{"image_size": 48, "horizontal_flip": true, "mask_ratio": 0.75, "encoder_norm_position": "pre", "encoder_activation": "relu", "encoder_fused_qkv": false, "encoder_width": 256, "decoder_width": 128, "norm_pix_loss": false, "one_sided": false, "adamw_lr_other_params": 0.0022, "lr_schedule": "cosine", "weight_decay": 0.3}
Rows from block 9 of the encoder, named by matrix and row number. Rows with one number belong to one attention dimension. Each number is 128 + 24 x the weight over the matrix's rms, rounded and kept within 0 to 255. All counts start at 0.
# q: attention query (encoder.blocks.9.attn.q.weight, 256x256), inputs 0-127
# k: attention key (encoder.blocks.9.attn.k.weight, 256x256), inputs 0-127
q.2 [184 104 103 128 128 128 128 128 128  94 160 157 128 128 128 128 128 152 128 128 150 156 128  94 174 109  84 148 128 185 128 128  94 103 128  90 107 128 128  92 128 128  70  66 128 108 128 107 179 128 128 157 128 113 128 158 114  83 128 156 128  70 128 128 128 128 128 141 128 128 103 172 128 152 143 128 128 128  99 128 128 128 128 128 128 128  64 169 161 128  77 128 106 128 128  91 128 128 155 165 128 182 102 149 128 128 128 128 113 110  92 128 169 158 151 128 128 128 128 128 148 148 111 116 128  90 128 165]
k.2 [164 145 161 128 128 152 128 165 158 162 172 128 128 128 101 128 108 159 128  77 128 128  92 103 116  94 128 160 128 128  96 128 168 113 128 128 128  92 128 128 128 174 128 128 128 128 193 128 155 148 128 179 156 128 128 128 128  99 128 147 166 128 128  75 128 128 128 103 128 196 128 128 128 128 128 178 110 146 128 128  78 158 128 128 140 128  82 147 128 128 145 128 128 128 128 128 128 128 128 128  89 128  95 144 128 128 107 128 128 128 128 128  93 159 128 128 149 128 104 128  87  80 104 128 128 109 191 128]
q.3 [101 169 128 156 112 128  93 128 148 128 128 161 128  97 128  90 128 106 128 196 128 128 128 128 128 183 105 139 128 166 180 183 113 176  95 145  89 148 128 199 128 152  94 102 128 128 100 107 128 128 128  99 150 128 160 128 158 161  72 111 128 128 150  90 164 109 128 115 128 100 156 100 128 182 128 128 128 183  90 128 149  85 128 128  67 177 128 128 128 103  83 128 162 128 128 105 150 128  83  73 128  86 128 173 141 128  86 158 112 113 115 128 128 111 103 128  97 159 116 142 128 128 128 128 108 128 128  39]
k.3 [ 99 142 128 128 128 144 128  89 128 158 128 144 101 128 128 148 151 108  91 128 128 128 166 128 128 202 128 128 128 169 128 162 161 112 128 128 128 135 112 160 158 128 128 146 128 175 128 128 128 128 128 128  98 128 158 128 140 173 159  91 128 128 168 128 181 156 128 128 169 128  80 128 128 101 128 128 150 162 128 128 128 163 128 128 128 128 176  82 128 103  97 128  99 128 128 162 179 189  74 102 128 128  67 153  71 128 101 128 104 152 128 128 143 100 128 128  96 128 128 172 128 141 128 156 128  90 162 128]
q.4 [128 168 128  74 128 151 128 128 166 128 128  95 162 128 128 128  93 128 128 128  71 128 114 150  75  77 128 174 128 128 103  91 109 128 175 128  70 128 137  85 159 170 106 128 128 128 106  85  95 128 128 128 128 128 115 150 175 149 128 161 169 203 159 146 128 128 143 175  99 128 128 147 128 110 165  99 128  96 128 189 128 158 102 100 128 128 128 128 128 156  88 128 107 128 128  94 128 128  97 128 102  92 128 153 128 151 128 164 128  99 151 128 128 109 128 128 128  84 128 176 128 128 128 128 128 128 128 128]
k.4 [142  91 128 143 142 143 102 128 153 157 158 128 128 128  85 128 128 128 128  96 128 128 128 149 128 108 128 128 128 156 128  82 128 100 128  94 128 104 161 103 128 128 102 128 158 101 128 157 114 128 128 128 128 165 128 146 166 128 158 113 128 162  69 114 128 128 128 128 128 128 148 182 128 105 108  82 128 128 128 162 128 128  97 135 156 128 128 128 128 161 128 128 128 128 208  76 154 128 128 128 174 128 111 128 128 147  73 128 112 128 128 171 128 128 147  99 128 128  86 128 128 128 108 128 128 128 128 128]
q.5 [128 114 158 155 128 128 160 128 128 128 143 128 128 128 100  85 128 128 186 166  95 128 128 128 101 128  98 128 106 128 111 105  94 128 128 168 160 128 110 168 113 128 128 149  97 154 128 153 172 128 128 143 128 113 128 176 128 128  88 128  93 128 128 128 162 108  99 152 156 128  94  96  93 128 189 128 128 128 114  92  85 141 128 128 143 128  84 104 161 172 100 128  98 155 128 128 128 128  95 128 128 153 109 106 128 128 128 128 128 114 128 128 128 128 146 157 143 167 106 128 143 158 128 101 146 163 128 128]
k.5 [113 128 162 128 160 159 128 109 128 101 128 128 128 110 128 128 107 128 128 128 155 175 128 143 128 128 128 128 151 104 128 128 100 142 128 107 128 128  97 111  99 150 128 128 159 128 128 111 128 162 128 107 128 128 128 128 128 128 100 153 128 166 114 128 128 128  76 164 128 160  87 112 128 128 128 128 128 153 128 114 128 128 128 128 128 128 148 128 116 142 118 149  73  90 128 128 128 146 174 128 128 107 128  98 160 128 128 128 166 128 171  98 128 116 116 128 128 128  86 128 128 128  99 128  92  98 180 164]
q.6 [128 128 163 105 114 100 161 152 128 128  98 104 128 153 182 114 128 107 128 142 143 128 128 128 166 128  98 153  96  94 128  89 102 150  99 176 128 128 128 128 146 128 103 128  87 101 128 108 128 128 154  90 128 128  71 128 128  89 128 128 154 150 128 128 128 128 142 101 154 128 128 159 128 128 128 128 147 128 128 128 128 128  91  87 128 106 144 128  84  98 160 128  98 128 128 128 153 128 128 100  94 128 128 128 128 128 128 155 128 177 128 128  93 128 170 143 128 158  83 128 128 128 128  86 174 111  99  92]
k.6 [ 97 150 128 128 107 101 128  99 128  98 148 128 128 128 166 128 128 128 164 128 155 128 128 128 128 128 128 158 128 128 110 128 128 110 128 168 128 145 128  97 171 128 128 128  97  94 128 102 106  73 128 150 128 128 128 128 128 107 128 128 101 128 128 157 105 128  89 128 156 155 173 128 128 106 153  96 144 168 128  97 153 100 175  84 162 128 128 128  93 128 147 128 110 128 128 128 128 160 128  89 107 128 128 128 128 128 171 128 128 155 128  99 177 128 161 128 182 128 144 160 143 128 100  98 128 101  79  88]
q.7 [128 128 128 128 151 128 153  79 157  89 128 128 128  45 102 104  99 128 180  76 145 128 128 176 128 108 128 128 128 128 128 140 128 128 128 128 150 128 164 128 167 109 128 150  77 128 128 152 128 150 102 128 128 128 128 128 128 128 128 128  97 128 128 128 128 102 128 128 128  82 128  77 128 108  94 154 104 159 128 128 180 108 128 128 128 128  99 128 128 111 158 109 160 128 128 143 128 128 115 105 146 128 128 159 128 170 128 146 128 128 128  79 115 128 104 128  94 154  75 156 128 128 128  74 111 170 161 107]
k.7 [180 162 196 128 128 128 155  99 128 128 128 128 102  88 128 128  69 163 187 107 128 143 128 128 128 128 128 128 225  81 128 128 153 128 128 151 154 128 128 128 144 128 128 150 128 128 128 158 128 128 109 128 108  89 128 161 156 105 128 118  98 128 170 128 128 183 128  94 128  97 128 114 128 153 164 144 128 149 140 128 128 164 152  98 153 158  63 102 103 128 128 128 128 109 128 109 128 128 107 103 165 128  98 128 134 128 128 183 128 178 163 102 128 128 128 128 128 150  49 128 128 128 128 128 128 111 156 128]
q.8 [128 101 128 113 128 166 146 128 128 156 146 128 103 143  97 111 105 128 128 128 128 128 128 128 151 128 128 128  86 128 128 100 128 128 128 128 128 128 128 128 128 207  94  90 128 159 128 128 128  78 151 113 128 128 128 128 128 128  96 149 103 128 128 128 114 128 128 151 159 143 128 146 128 128 143 128 145 128  93 166 139 128 156 128 143 160 128 128  87 128 128 162 177 148 128 170 128 128 128  93 112 128 155 128  92 128 167 128  97 163 155 128 128 128   2 146 100 128 128 109 113 128 128 128 128 128 128  83]
k.8 [141 101 139 128  99 128 128 152 128 128 156 128  96 107 128 128 128 128 157 128 128 155 128 112 128 111 128  70  99 153 128 128  86 163  91 158 128 128 113 128  67  89 128 128 128  81 128 128 110 128  91 128 128  86  78 128 128 128 128 128 101 128  63 128  97  86 128 128 128 128 128 128 163 128 128 128 128 128 128 165  91 128 128  87 150 180 128 128 156  68 128 128  87 109 154 128 148 128 128 128 143 106 128 144 128 128 163 128 103 128 111 156  94  99 128 128 128 128 146 128 189 177 128 128 128 128 128 110]
q.9 [128 105 128 165 128 128  59  96 128 128 163 166 192  93 101 111 128  90 155 128 152 175 175 147 112 128 197 106 114  94 112 128 128 107 128 128 152 128 163 128 167 164 128 108 128 128 113 128 128 151 128 128 128 155 128 114 159 163 169 128 128 162 102 128 128 128  88 168 128  86 128 156 146 128 105 128 128 128  73  96 140 128 165  93 128 128 103  88 179 147 128 128 173 128 128 128 163  84 143 167 128 142 102  83 128 179 128 128 128 103 161  89 128 128 150 128 113  73 152 128  97 162 128 128  52 156 179 154]
k.9 [128 128 165 128 106 178  63 128 107 128  81 128 128 128 128 107 128 107  96 128 159 167  73 128 128 115 128 128 164 128 128  95 128 128 128 128 108 128 128 128  80 128 154 128 163 111 141 128 128 108 128 101 128 128 152 128 128  93 104  95 106 128 128 128 128  78 128 164  92 162  77 128  87 128  67 128 128 128 128 128 144 141 163 106 128 116 118  91 128 128 189 128 128 128 149 128 109 128  98 128 128 158 166  87 128 128 128 143 128 128 154 128 128 128 128 114 187 128 128 128 128 128 104 110 128 148 160 222]
q.10 [ 72 169 106 167 165 128 128 128 215 153 128 111 128 170 128 105 175 128 158 128 155  94 171 154 128 128 128 158 152 165  77 176 168 128  87 151  85 128 128 128 128 128 147 128 128 128 110 128 164 167  96 148 148  87 128 108  85  91 112 128 128  84 180 110 128 116 128 128  91 106 128 149 128 128 128  81  80  51 128 161 155 158 128 128  97 128 128 128 138 128 128 128 128 100  75 128 196 149 165 128 128 142 128 128 145 187 105 142 128 128 168 162 147  93 128 128 128 158  88 147 100 183  99 128 128 100 128 128]
k.10 [ 89 170 128 128 174 128  89 128 178 128 102 115 128 147  92 128 128 128 199 128  93 149 128 128  82  91 112 128 168 128  87 128 128 128 103 102 128 168 100 141 128 128 128 128 102  98 128 162 128 100 128 159 128 128 141 128 175  81 155 128 139 110 196 156 149  88  87  92 107 211 115 147 128 128 128 128 128  89  85 128 128 128 128 128 146 128 128  89 114 158 128 128  86 128 128 102 128 128  96 128 128 128 128 116 149 128  81 128 128 164 128  95 162 128 128 110 128 128 128 160  84 128 106 128 128 104  96  74]
q.11 [190 128 165 156 154 128 128 128 109 167 128  38 100 128 142 128 128 128 128 110 128 128 128 146 128  88 103 156 128 102 128 128 162 128 128 128  88 107 128 101 176  97 128 128 167 110  96 128 168 128  98 116 109 128  91 128 103 103 151 108 128  99 128 157 149 128 106  83 103 158 128 128 128  64 128 128 155 177 128 128  96 128 112 128 128 128 128  93 153  94 128  94 128 128 128 161 128 128 128 112 128 144  90  79 140 128 128 128  96 152 128 166 162 128 128  87 128 128 128 128 128  83 128 128 167  97 128 141]
k.11 [158 157 128 128 128 128 159 128 128 128 160  74 128 128  81 168 177  93  84 128 128 128 104  86  83 153 128 128 152 147 145 128 213 105  92 113 151 165  96 171 152 128 195 128 149 160 110 128 128 128  85 128 128 128 128 111 158 128 105 128 128 150 128 128 177 128 128 128 103  91 128 128 151 128 128 151 175 128  89 105 140 128 109 102 128 102 115 176 103 128 176 128  92 118 150 128 104 177 128  96 181 128  80 128 105 128 128 128 128 128  84 128 128 128 153 128 128 128 128 128 102 102 128 128 161 106 128 106]
q.12 [128 128  73 128 162 128 103 128 143 176 128 128 150 128  97 128 156 102 150 163 128 128 128 157  94 162 128 128 128 156 128 128 158 128 110 161 151  90 103 128 128 128 153 170 128 128  97 116 187  78 128  99 128 143 128 148 128 104 106 128 128  86 109 142 128 104 101 128 128 128 105 128 128 164  90 128 128  96 128 128 112 101 128 128 128 128 151 128 128 128 128 128 128 179 128  88 128 128 107 128 128  94 128  92 142 128 175 128 128 128 128 128 209 172 177 143 175 152 128 128 128 103 128 128  74 128 106 128]
k.12 [128 151 128 159 128 128 128 155 128 171 128 128 128 128 151 128 128 147 105 128 147 153 104 128 180 128 128 143 128 128 128 164  95  78 128 128 109 128  73 106 128 128 128 152 128 128 156 128 174 128 128  95 128 128 174 128 116  59 151 128 128  96 154 104 128 170 128  83 128 128 128 128  92 159 114 173 128 156 128 147 128  78 128 128 105 128 128  99 148 113 128 128 128 169 128 128 140 163 128 128 111 128 128 128 128 146 144 128 180 128 155 128 128 128 167 168 128 155 128 128 128 128 128 192 160 128 128 102]
q.13 [155 110  91 143 128 128 174  98 155 166 112 153 149 128 128 146 128 128 178 128 112 151 128 128  97 128 128 128 128 128 128 128 128 128 128 128 105 167 128 128  80 128 128  99 168 128 104 103 156 103 172 115 115 168  98 107 157 128 128 128  99 128  80  88 141 128 128 128 128 141 101 165 128 128 112 111 128 128  97 128 111 157 159 166 105 109 128  89 128 106 128 128 128 101 128  90 145 128 128 128 117 128  96 128  49 166 128 128 128 128 105 177 160 128 164 128 128  85 128 149 128 159 128 128 128 128 128  72]
k.13 [ 81  63 128 146 153 128  98  82 128 113 172 128 184 128 147  54  90 104 128 109  72 128  95 100  93 128 128 128 128 128 151 128 128 159 111 128 128 167 128 128 150 110 147 150 144 166 128 128 128 128 128 128 153 128 148 115 128 159 128 128 128 128  96  95 128  81 128 128 128  91 163 181 128 128 128 128  78 153  95 128 128 128 128 128 128 108 128 128  94 105 128  96 164 128  89 128 128 184 128 128 114 128 128 128 101 128 108 153 128 128  96 145 148 150  90 128 105 128  83 128 128  93 128 128 128  74 128  89]
q.14 [192 128 177 113 128 155 128 107 128 128 163 128 128 128 128 128 128  99 128 149 154 128 156  91 128  94 128 128  65 187 128 174 128  90 128 128 105 128 101 198 128 108 128 151 128 128 151 166 165 107  84 128 172  92 105  66 159 128 128 128  77  77 128 192 165 128 139 104 107 104 101 164 128 105 164 151 128 178 128 128 161 112 113 128  98 128 165 128 106 156 165 128 168 128 109 180 100 128 128 128 128 128  84 128 128 181 154  95 128  82 103  87 175 128 118 128 128 163 128 171 128 143 128  99 128 128  77 128]
k.14 [128 102 100 169 128  92 154 128 104  97 128 128  68 128 128  91  90 184 156 128 128 128 110 128  74 128 128 128 128 128 181 103 106 128 102 143  86 128 128 128 128 102 128 128 128  98 221 128 128 128  91 128 149  97  86 128 128 128 162 128 102  97 103 110 128 128 128 174 149 128 128 128 172 128  78 165 102 150 145 128 152 111 104 128 205 128 128 128  90 128 103 128 128 128 128 186 157 164 128 180 128 128  89 112 191 128 128 128  85  92 107 100 169 141 100 128 128 128  92 128 151 128 128  91 128 128  81 152]
q.15 [128 128 183 155 128  89 162 128  69 111 156  88 128 128 151 128 128 128 128  86 128 186 128 152 161  84 128 128 128 112 128 136 166 154 128 102  94 148 101 128 128 144 157 128 128  82 153  94  94 156 128 128 128 128 153 128  87 128 128 128 128 128 128 111 128 147  83 128 115 128 128 100 128  80 128  90 156  88  77 128 128 166 128 128 128 145 128  81 128 102 164 128 128 128  53 149 128 185 128 128 128 128 156 166 128 128 166 110 128 145 128 145  83 176 149 160 149 179 128 128 128 128 128 128 128  74 164 128]
k.15 [128 166 128  69 128 100 128 128  77 100 128 128 128 170 128 128 156 128 162 111 128 128 163 128 128 100  93 128 147  87 154  92 160 128 139 128 128 106  97 152 128 128 152 128 128 128  89 145 102 106 128 128 186 106 107 160 104 153  92 128 165 150 128 106 144 128  83  85 104 111 128 160 128 128 174  83 128 128 128 155 128 150 110 128 102 128 164 128 128 113  87 164 152 128 128 170 128 145 128 128 128 173 113 128 147 165 144  98 143 128 128 128 128 175 128 128 128 108 150 128 128 128 128 173 161  67 128 106]
q.16 [128 128 107 109 128 128 128 128 155 147  90 110  75 128 128 128 128 159 190 128 128  96  93 144 151 146 104 158 161  93 179 128 153 144 166 113 152  95 128 128 128 128 173  77 195  97 128 156 128 128  86 128 153 110 128 128 128 128 156 128 166 128 107 128 128  87 145 148 128 128 146 128 138 128 156 128 188 128 104 128 168 128 148 183 128 128 128 128 128 128 128 128  94 128 155 156 155 187 105 128 128 111 128 128  89  98 100 128 183 147 128  87 107 128 101 165 109 144 128 128 145 185 128  96 128 128 161 176]
k.16 [128  82  97 128 128 104  95 128  96 128 112 128 204 128 128  87 150 159  75 161 158 128 128 128 111 153 109 128  83 156 163 128  78 128 152 128 128 128 128 128 128 128 176 128  81 128 128 186 128 107  99 100 128 128 128 160  89 105 128 162 128 111 128 128 103 128  91 183 148 105 100 128  96  81 128 128 128  95 128 128 128 128 128 147 128 144 154 128  95 187  91 128 103 152 128 128 159 145 128 128 128 163 192 128 128 156  95 164 161 128 128 128 128 128 128 172 128  93 128 128 128  99 155 102  98  74 103 128]
q.17 [128 128 128 128 128 128 128 143 128  86 128 128 128 128  89 157 128 162 114 151 101 101 157 128 128 128 110  99 161 128 128 128 128 106 107 128 153 128 128 128 128 128 170 128 128 128 128 128 128 128  95 128 164  94 128 143 104 128 101 128 150 151 159 182 128 145 128 128 172 128 128 128 128  82  81 162 170 101 128 157 151 128 128 128 128 148 153 144  92 128 128 128 128 128 108 144 162 128 128 128 150  86 154 128  88 128 128 128 172 106 128 128  82 111  89 128 128 156 148 128 128 128 150 128 178 128 128 128]
k.17 [128 128 148 103 128 128 128 128 128 128 149 128 128 128 128 128 128 128 128 128 111 113 128 128 128 128  97 128 114  89 144 106 100  73 128 128 169 128 128 128 110 128 128 103 128 128 128 153 128 128 110  99  95  99 104 128 128 128 128 128 159 128 128 150  90 160 128 128  91 156 102 159 128 128  80 100 146 141 167 150 115 151 128 128 152 114 157 128 104 105 106 115 128 128 154  88 128 128 108 128 155 128 128 128  91  94 128  86 128 103 128 128 128 104 128 159 147 128 179 144 128 112 156 179  88  97 128 128]
q.18 [104 128 159 169 128 157 128 128 166 128 128 145 128 128 128 128 101  81 128 128 156 128 128 128  92 172 171 140 128  97 160 105 128 108 128 108 128  77 109 194 140 135  99 148 128 128 128 128 162  89  99 108 157 151 128  75 128 128 128 153 156 128 176 111 128 158 174 128 110 144 128 128 102 111 128 106 128 128 112 128 128  67 128  84 152 176 128 128 142 128 109  78 146 128 100 104 128 103 128 128 128 128 150 128  99 128 128 128 102 104 161 152 169 169 128 161 173 164  99 128 128 114 100 128 152 158 128 128]
k.18 [149 141 128  41  78 101 144  88  95 116 152 151 128 128 152 146 108 128 108  91 128 128  91 147 128 128 128 128 164 128  90 169  99 128 150 109 114 128  90 102  93  86 128 189 128 111 176 101 145 128 128 128 128 128  97 109 128 128 172 128 101 113 172 100 128 128 114 148 151 128 128 118 128 155 157 204 128  84  76 128 128 128  99 128 128  94 128 128 128 128 179 157 149 153 187 169 128 128  77 109 145 128 128  79 128 128 114 128 128 152 140 144 128  91 128 128 188 128 109 113 128 165 167 157 128 128 103  62]
q.19 [156 128 128  82 128 118 128 128 177 161 128 128  83 128  71 128 161 128 128 165 128 153 128 128 128 117 167 145 155 113 167 150  95 161 128 128 128 128  98 144 128 110 148 162 145 128  96 166 128 128 128 128 128 100 128 128 183 128 128 128 153 128 128 128 128 128 128  86 117  98  84 166 128 128 104 128  96  75 128  79 128 152 143 111 128 165  90 148 128 128 128 102 128 128 128 152 147 128 128 142 128 162 128 128 128 128  99 128 128 128 128 166 128 147  87 150 128 128 128 128 163 128 128 128 118 128 128  81]
k.19 [128 128 104 154 128 159 103 128  97 154 102 128 148 156 128 138 146  71 104 128 128  99 128 167 128 128  72 128 128 158 100 173 128 148 128 153 100 162  79 128 128 151 128  85 158 128 165 128 145 101 128 128 111  86  96 128 128 148 128 128 128 128 128 128 128 128 137  96 128 128 128 128 160 146  95 128 128 184 128 153 175 128 128 166 128 149 147 141 156 128 128  78 143 128  87  90 182 155 128 128 128 154  93 128 128  64 104 142 147 128 179 128 128  99 128 156 158 128 128 174  93 161 128 128 128 128 159 159]
q.20 [174 128 128 162 144 128 152 128 128 128 128  15  80 104 128 149 128 128 102 128 128  69 128 141 128 128 150 147 128  74 128 128 184 128 128  93 171 128 128 128 128 152 128 156 164 161 128 128 128 162 177  70 128 128 128 101 146  96 128 139 128 176 128 128 128 128 128 128  87 152 117 178 109 128 128 128 128 118 157 128 105 128 128 106 148 128 154 146 113 100  90 128 128 180 128 108 166 128 128 128 128 128 101  88 128  99 128 128 128 128  93 128 147 153 128 128 128 128 171 158 128  89 107 128 128 128 128 118]
k.20 [128 128 128 164 128  68 128 128 104 177 174 128 155 128 128 128 153 128 128 145 128 101 128 128 128 128 128 111 157  93 128 128 128 155 128 128 146  81 128  84 128 128 128 149 162 128 114 157 146 128 128 107 128 128 128 128 128 128 128 128 100 128 174 128 158 128  82 128 100 128 212 154 128 100 128 128 128 104 128  92 103 115 128 155 128 128 109 128 128 128 128 128 128 128 128  99 110 128 172  79 112 128 178 162 153 107 110  84 128 128 106 162 128 112 128 212 164 128 128 128 128 128 128  97 147 172 138 128]
q.21 [128 148 128 154 148  76 128 128 109 128 128 111 128  87 117  99 128 128 128 173 128 128 160 171 128 164  59  99 128 128 128 108 106 128 128 142 128  98 128 128 128 105 128 187 128 128 102 128 168 162  89 176 175  83 103  96 128 157 128 100 128 168 128 155  98 128 110  74 128  97 128 128 128 128 160 101 128 111 128  84 152  94 155  78 128 140 128 128  97 128 117 128 128 128 128 157 128 128 153 144 128 128 144 147 128  77 176 163 128 181 128 128  99 151 128 128 128 128 128 128  81 103 128 128 112 128 105 111]
k.21 [128 128 128 128 128 128 145 128 113 205  95 111  93 128 165 128 128 128  84 162 128 128 116 108 146 128 128 128  82 128 192 128 128 158 128 128 128 128 107 154 128 128 150  82 160 145 128  98 108  89  93 128 161 128 165 142  95 128 128  87 145 160  82 141 128  86 189  63 128 108 128 195 142  89 128 128 128 128 102 128 128  67 128 128  78 128  90 128 111 128 145 161 104 128 128 128 176 160 128 128 128 128 169 128 128 128 100 147 128 128 113 153 128 128 128 128 128  85 175 128 128 128 128 128 173 107  92 128]
q.22 [128 106 182 102 168  82 168 141 107 128  84 128 108 128 128 158 172 128 158 103 128 141 142 128 104 146 142 128 128 104 128 128 159 128 128 110 149 105 128 128 137 128 128 159 159 103 128  89 111 128 128 173 155 128 118 128 128  74  95 156 143 145 128 128 128 128 150 167 156 128 103 128 128  86  84 128 165  84 166 162 128 128 152 179 128 128 144  98 106 166 113 151 155 128 102  89 128 128 100  84 128 128 128 128 128  66 119 128 113 144 128 128 153 128 128 106 115 128  88  80 128  76 128 128 109 158 128 128]
k.22 [128 112 103 166 103 128  83 128 128 173 158  87 128  91  85 148 128 168 128 128 103  90 128 128 128 128 128 128 100 167 128 128 128 128 154 128 128 128 128 128 128 128 128 106 106 128 181  99 128  83 128 128 111 111 128 128 105  79  96 171 102  84 147 128 128  89 128 128 110 186 128 112 149  77 128 128 128 152 128 128 128 149 156 128 145 128 128 150 128 189 128  94 128  99  98 128 164 128 128 112 115 128 104 128 128 105 128  89 128 128 128 128 156 162 128 128 112 128 128 128 158 143 153 128 128 128 175  66]
q.23 [128 162 128 128 128 182 128 101 145 162 128 128 128 128 101 157 154 149  88 128 138 105 128 105 128 128 141 128 150 128 128  88 128 109 128 128 109 118 106 128 128  97 149 128 128 128  73 184 128 128 128 149 158 165 128 172 100 145  97 109 116 184 149  81 128  98 190 112 128 137  98  80 128 168 152 128 128  90 128 128 152 128 128  90 128 128 128 128 128 128 109 128  95  98 128 128 128 167  61 188  79 128 128 128 128  83 177 103 128 196 128 158 151  70 147 128 128 182 128 156 128 160 128  70 128  98 128 119]
k.23 [128 116 128 100 174 128 128  95  99 166 148 128 128  87  97 128  98 128 128  94 144 114 128 128 202  86 128 128 128 168 110 110 128 143 112 128 128 128  58 128 128 107 112 173 102 128  84 128  93 128 128 128 102 156 155 159 180 128 128 172 143 188 128  88 183 177 143 128 128 156 128 128 128 128 128  85  93  74 128 128 149 102 113 128  99 140 156 161 100 171 152  98  89  94 107 167 152 108 128 159 150 128 207 104 153 128 128 128 128  81  82 168 101 105 128 128 100 164 128 128  92 118 128  99 140 161 128 128]
q.24 [156 128 165 128 128 128 109 128 128 156 101 155 143 155 128 128 128 128 128 128 128  99 162 128  72 128 128 194 128 128 128  79  80 128 128 128 148 128 144 128 128 128 128  85 128 128  91 128  77  99 156 128 155 128 160 111 128 128  98 128  96  91 128 128 141 128 149 156 145 106 101 156 128 197  84 128  98 128 128 128  90 128  79  96 128 128  71 149 107  98 128 128  67 128 146 116 150 128 128 111 128 128 128 128 128 128 128 149 128 128 103  73 169 128 115  82 128 113  90 128 160 178 161 128 153 150 128 128]
k.24 [105 128 110 145  84 128 128 101 128 128 128 218 111 198 189 128 128 128 128 128 108 128 128 155 157 128 128  97 128 128 128  95  88 100 171 102 128  83 113 173 128 128 128  78  95 128 128 108 128 128 128 111 154 128 128 128 128 128 152 143  93 175 152 128 128 128 128 128 128 105 140 108 102 128 128 164 147 128 174 128 128 155 107 128 128 163 128 107 128 128 114 128 128 169 108 128 112 128 128 128 141 161  92 128 111 169 128 159 128 181 128 153 151 128 136  90 151 128 128 146  87 128 128 108 128 106 128 168]
q.25 [147 105 128 128 128 128 102 105 106 128 109 158  92 114  99 143 156 112 128 128 108 128 128 110 128  89 140 110 156 128 128 128 157  91 128 128 128 172 128 100 128 128 128 128 109 105  77 167 128 128  93 153 156 128 128 170 115  97 142 170 104 128 109 143  78 154 128 128 128 157 128 128 128  89  97 128 128 152 128 128 111 128 128 128 162 128 128 128 194 128 128 148 141 105  99 128 128 128 197 128 159  97 128 128 172 128 128  88 103 128 158 152  79 128 128 157 128 128 163 149 161 169 166 128  78 128 104 179]
k.25 [128 128 106 128 153 128 193  90 128 128 111 128 156 128 106  85 128 152 112 128  99 157 147 128 100  96 113 154 153 128 128 128 128 128 109 128 161  86 163 128 128 113  99 160 128 128 128 128 128 128 128 128 103 109  64 128 128 128 145 128  79  96  85 128 103 128 142 102 128  78 164 128 113 141 128 184 178 128 154 128 128 128 159 148 128 128 150 104 128 128 128 175  70 111 156 128 128 108 156 128 128 128 128 128 128 128 128  78 128 104 113 128 104 128 103 183 154 128 128 128 149 128 128 128 156 128  99 128]
q.26 [128  96 151 102  99 128 159 128 128 128 109 144 128  75 128 105 128 128 150  82  96  40 155 107 128 128 128 109 100  69 128  96 128 128 141 153 128 128 128 106 128 128 174 128 128 128 128 128 179 128 156 142 128 128 116 128 111 156 157 128 164 128 156 161 128 151  84 169 128 116 128 111 128 186 128 198 128 155 128 128 184  96 128 128 161 159 170 128 108 128 111 128  80 128 128  96  82 187 128 128 207 149 128  86 128 128 128 151 100 155  99 128  95 105  99 105  76 128 128 154 128 160  90 128  89 149 168 141]
k.26 [128  92 176 128 128 128 150 149 128 108 128 128  87 101 128 164 128  96 128  97 128 128 128 101 114  99 128 105 128 153 128 185 128 145 128 128 128 128 128  80 128 128 146 164 149 128 111 103 128 128 128 152 103 128 128 153 128 152 128 142 128 155 128 128 178 156 128 161 128 158 156 128 150 128  99 128 128 100  94 128 161 128 109 128 128 128 186 142 128 128 154 147 106 128 104 184 156 128  78 172 108 128 128 128 128 128  96 142 113  92 128  72 128 128 128 128 160 128 139 113 128  94 128 128 128 101 148  80]
q.27 [158 128 106 128 128 152 128 128 157 128 128  82 128 128 151 104 142 166 128 128 128 150  90 128 157 103  95  86 128 108 192 157 128 113 104  96 128  91  88 155 128  98  83 128 174 128  78  89 137 128 128 146 128 113  92 128 128 105 102 128 128 128 128 128 128 148 179 143 116 128 109  99 172 128 128 128 152 149 177 181 128  99 128 128  92 128 155  97 128 165 157 128 128 128 128 128 128 113 128 128 128 128 158 128  80 112 128 153 128 128 128 101 128 185 128 128 128  78 167 122 165 128 128  82 128 187 128 147]
k.27 [179 154 113 150  99 111 100 128 142  99 128 114 128 128 155 128 106 147 128 163 148 162  90 159  94 128 107 128 161 155 128 128 168 128 103 162 103  92 128  80 101 128  91 160 128 128 128 128 164 128 102 128 158 104 128 128 128 128 144 128 152 183 106  86 128  95  89 151 128 111 100 128  97 145 146 128 146 128 128 104 144 176  87 144 128 128 185 128 128 128 157 128 175 128 111 101 128  92 128 150  98 128 128 128 128 128 128  99 108 104 128 128 108 149 128 128  89  87 128 128 128 128 157 100 128 112 172 141]
q.28 [128 128 128  93 128 166 128 128 128 161 101 128 157 148 128 128 128  99 128 128 128 128 109 174 128 128 157 107 167 128 141 144 128 192 144  96  93 109 109 128 128  71  91 142 128 147 152 128 128 167 116 128 128 161 128 159 128 128 147 128 154 128 128 128  80 128  93 142 128 128 128 108 181 128 106 128  92 142 159 128 128 128 110 150 128 128 155 128 167 176 128 128  95 128 128 128  89  87 128 128  95 128 109 114 152  90 128 128 128 128  93 169 128 128 128  98 101 101 128 128 128 103  89 108 128 161 104 155]
k.28 [141 128 160 128  76 128 128 103  99 128 168 128 128 115 128 128 128 115 140 145 199 106 128 102 128  94 128 128 128 142 128 166 128  80 160 102 128 128 156 128 109 128 128 128 175 113 113  98 128 128 101 161 128 145 128 128 156 128 157 128 128 128 128 107 128 109 115 103 128  95  71 128 128 128 128 161 128 153 156 167 140 163 128 159 128 160 165 128 128 128 128 153 128 105 128 128 128 128 128  80 128 103 128  73 107 165 128 128 154 128 128 128 128 128 128 112 149 128 167 128 182 128 128 167 128  83 128 128]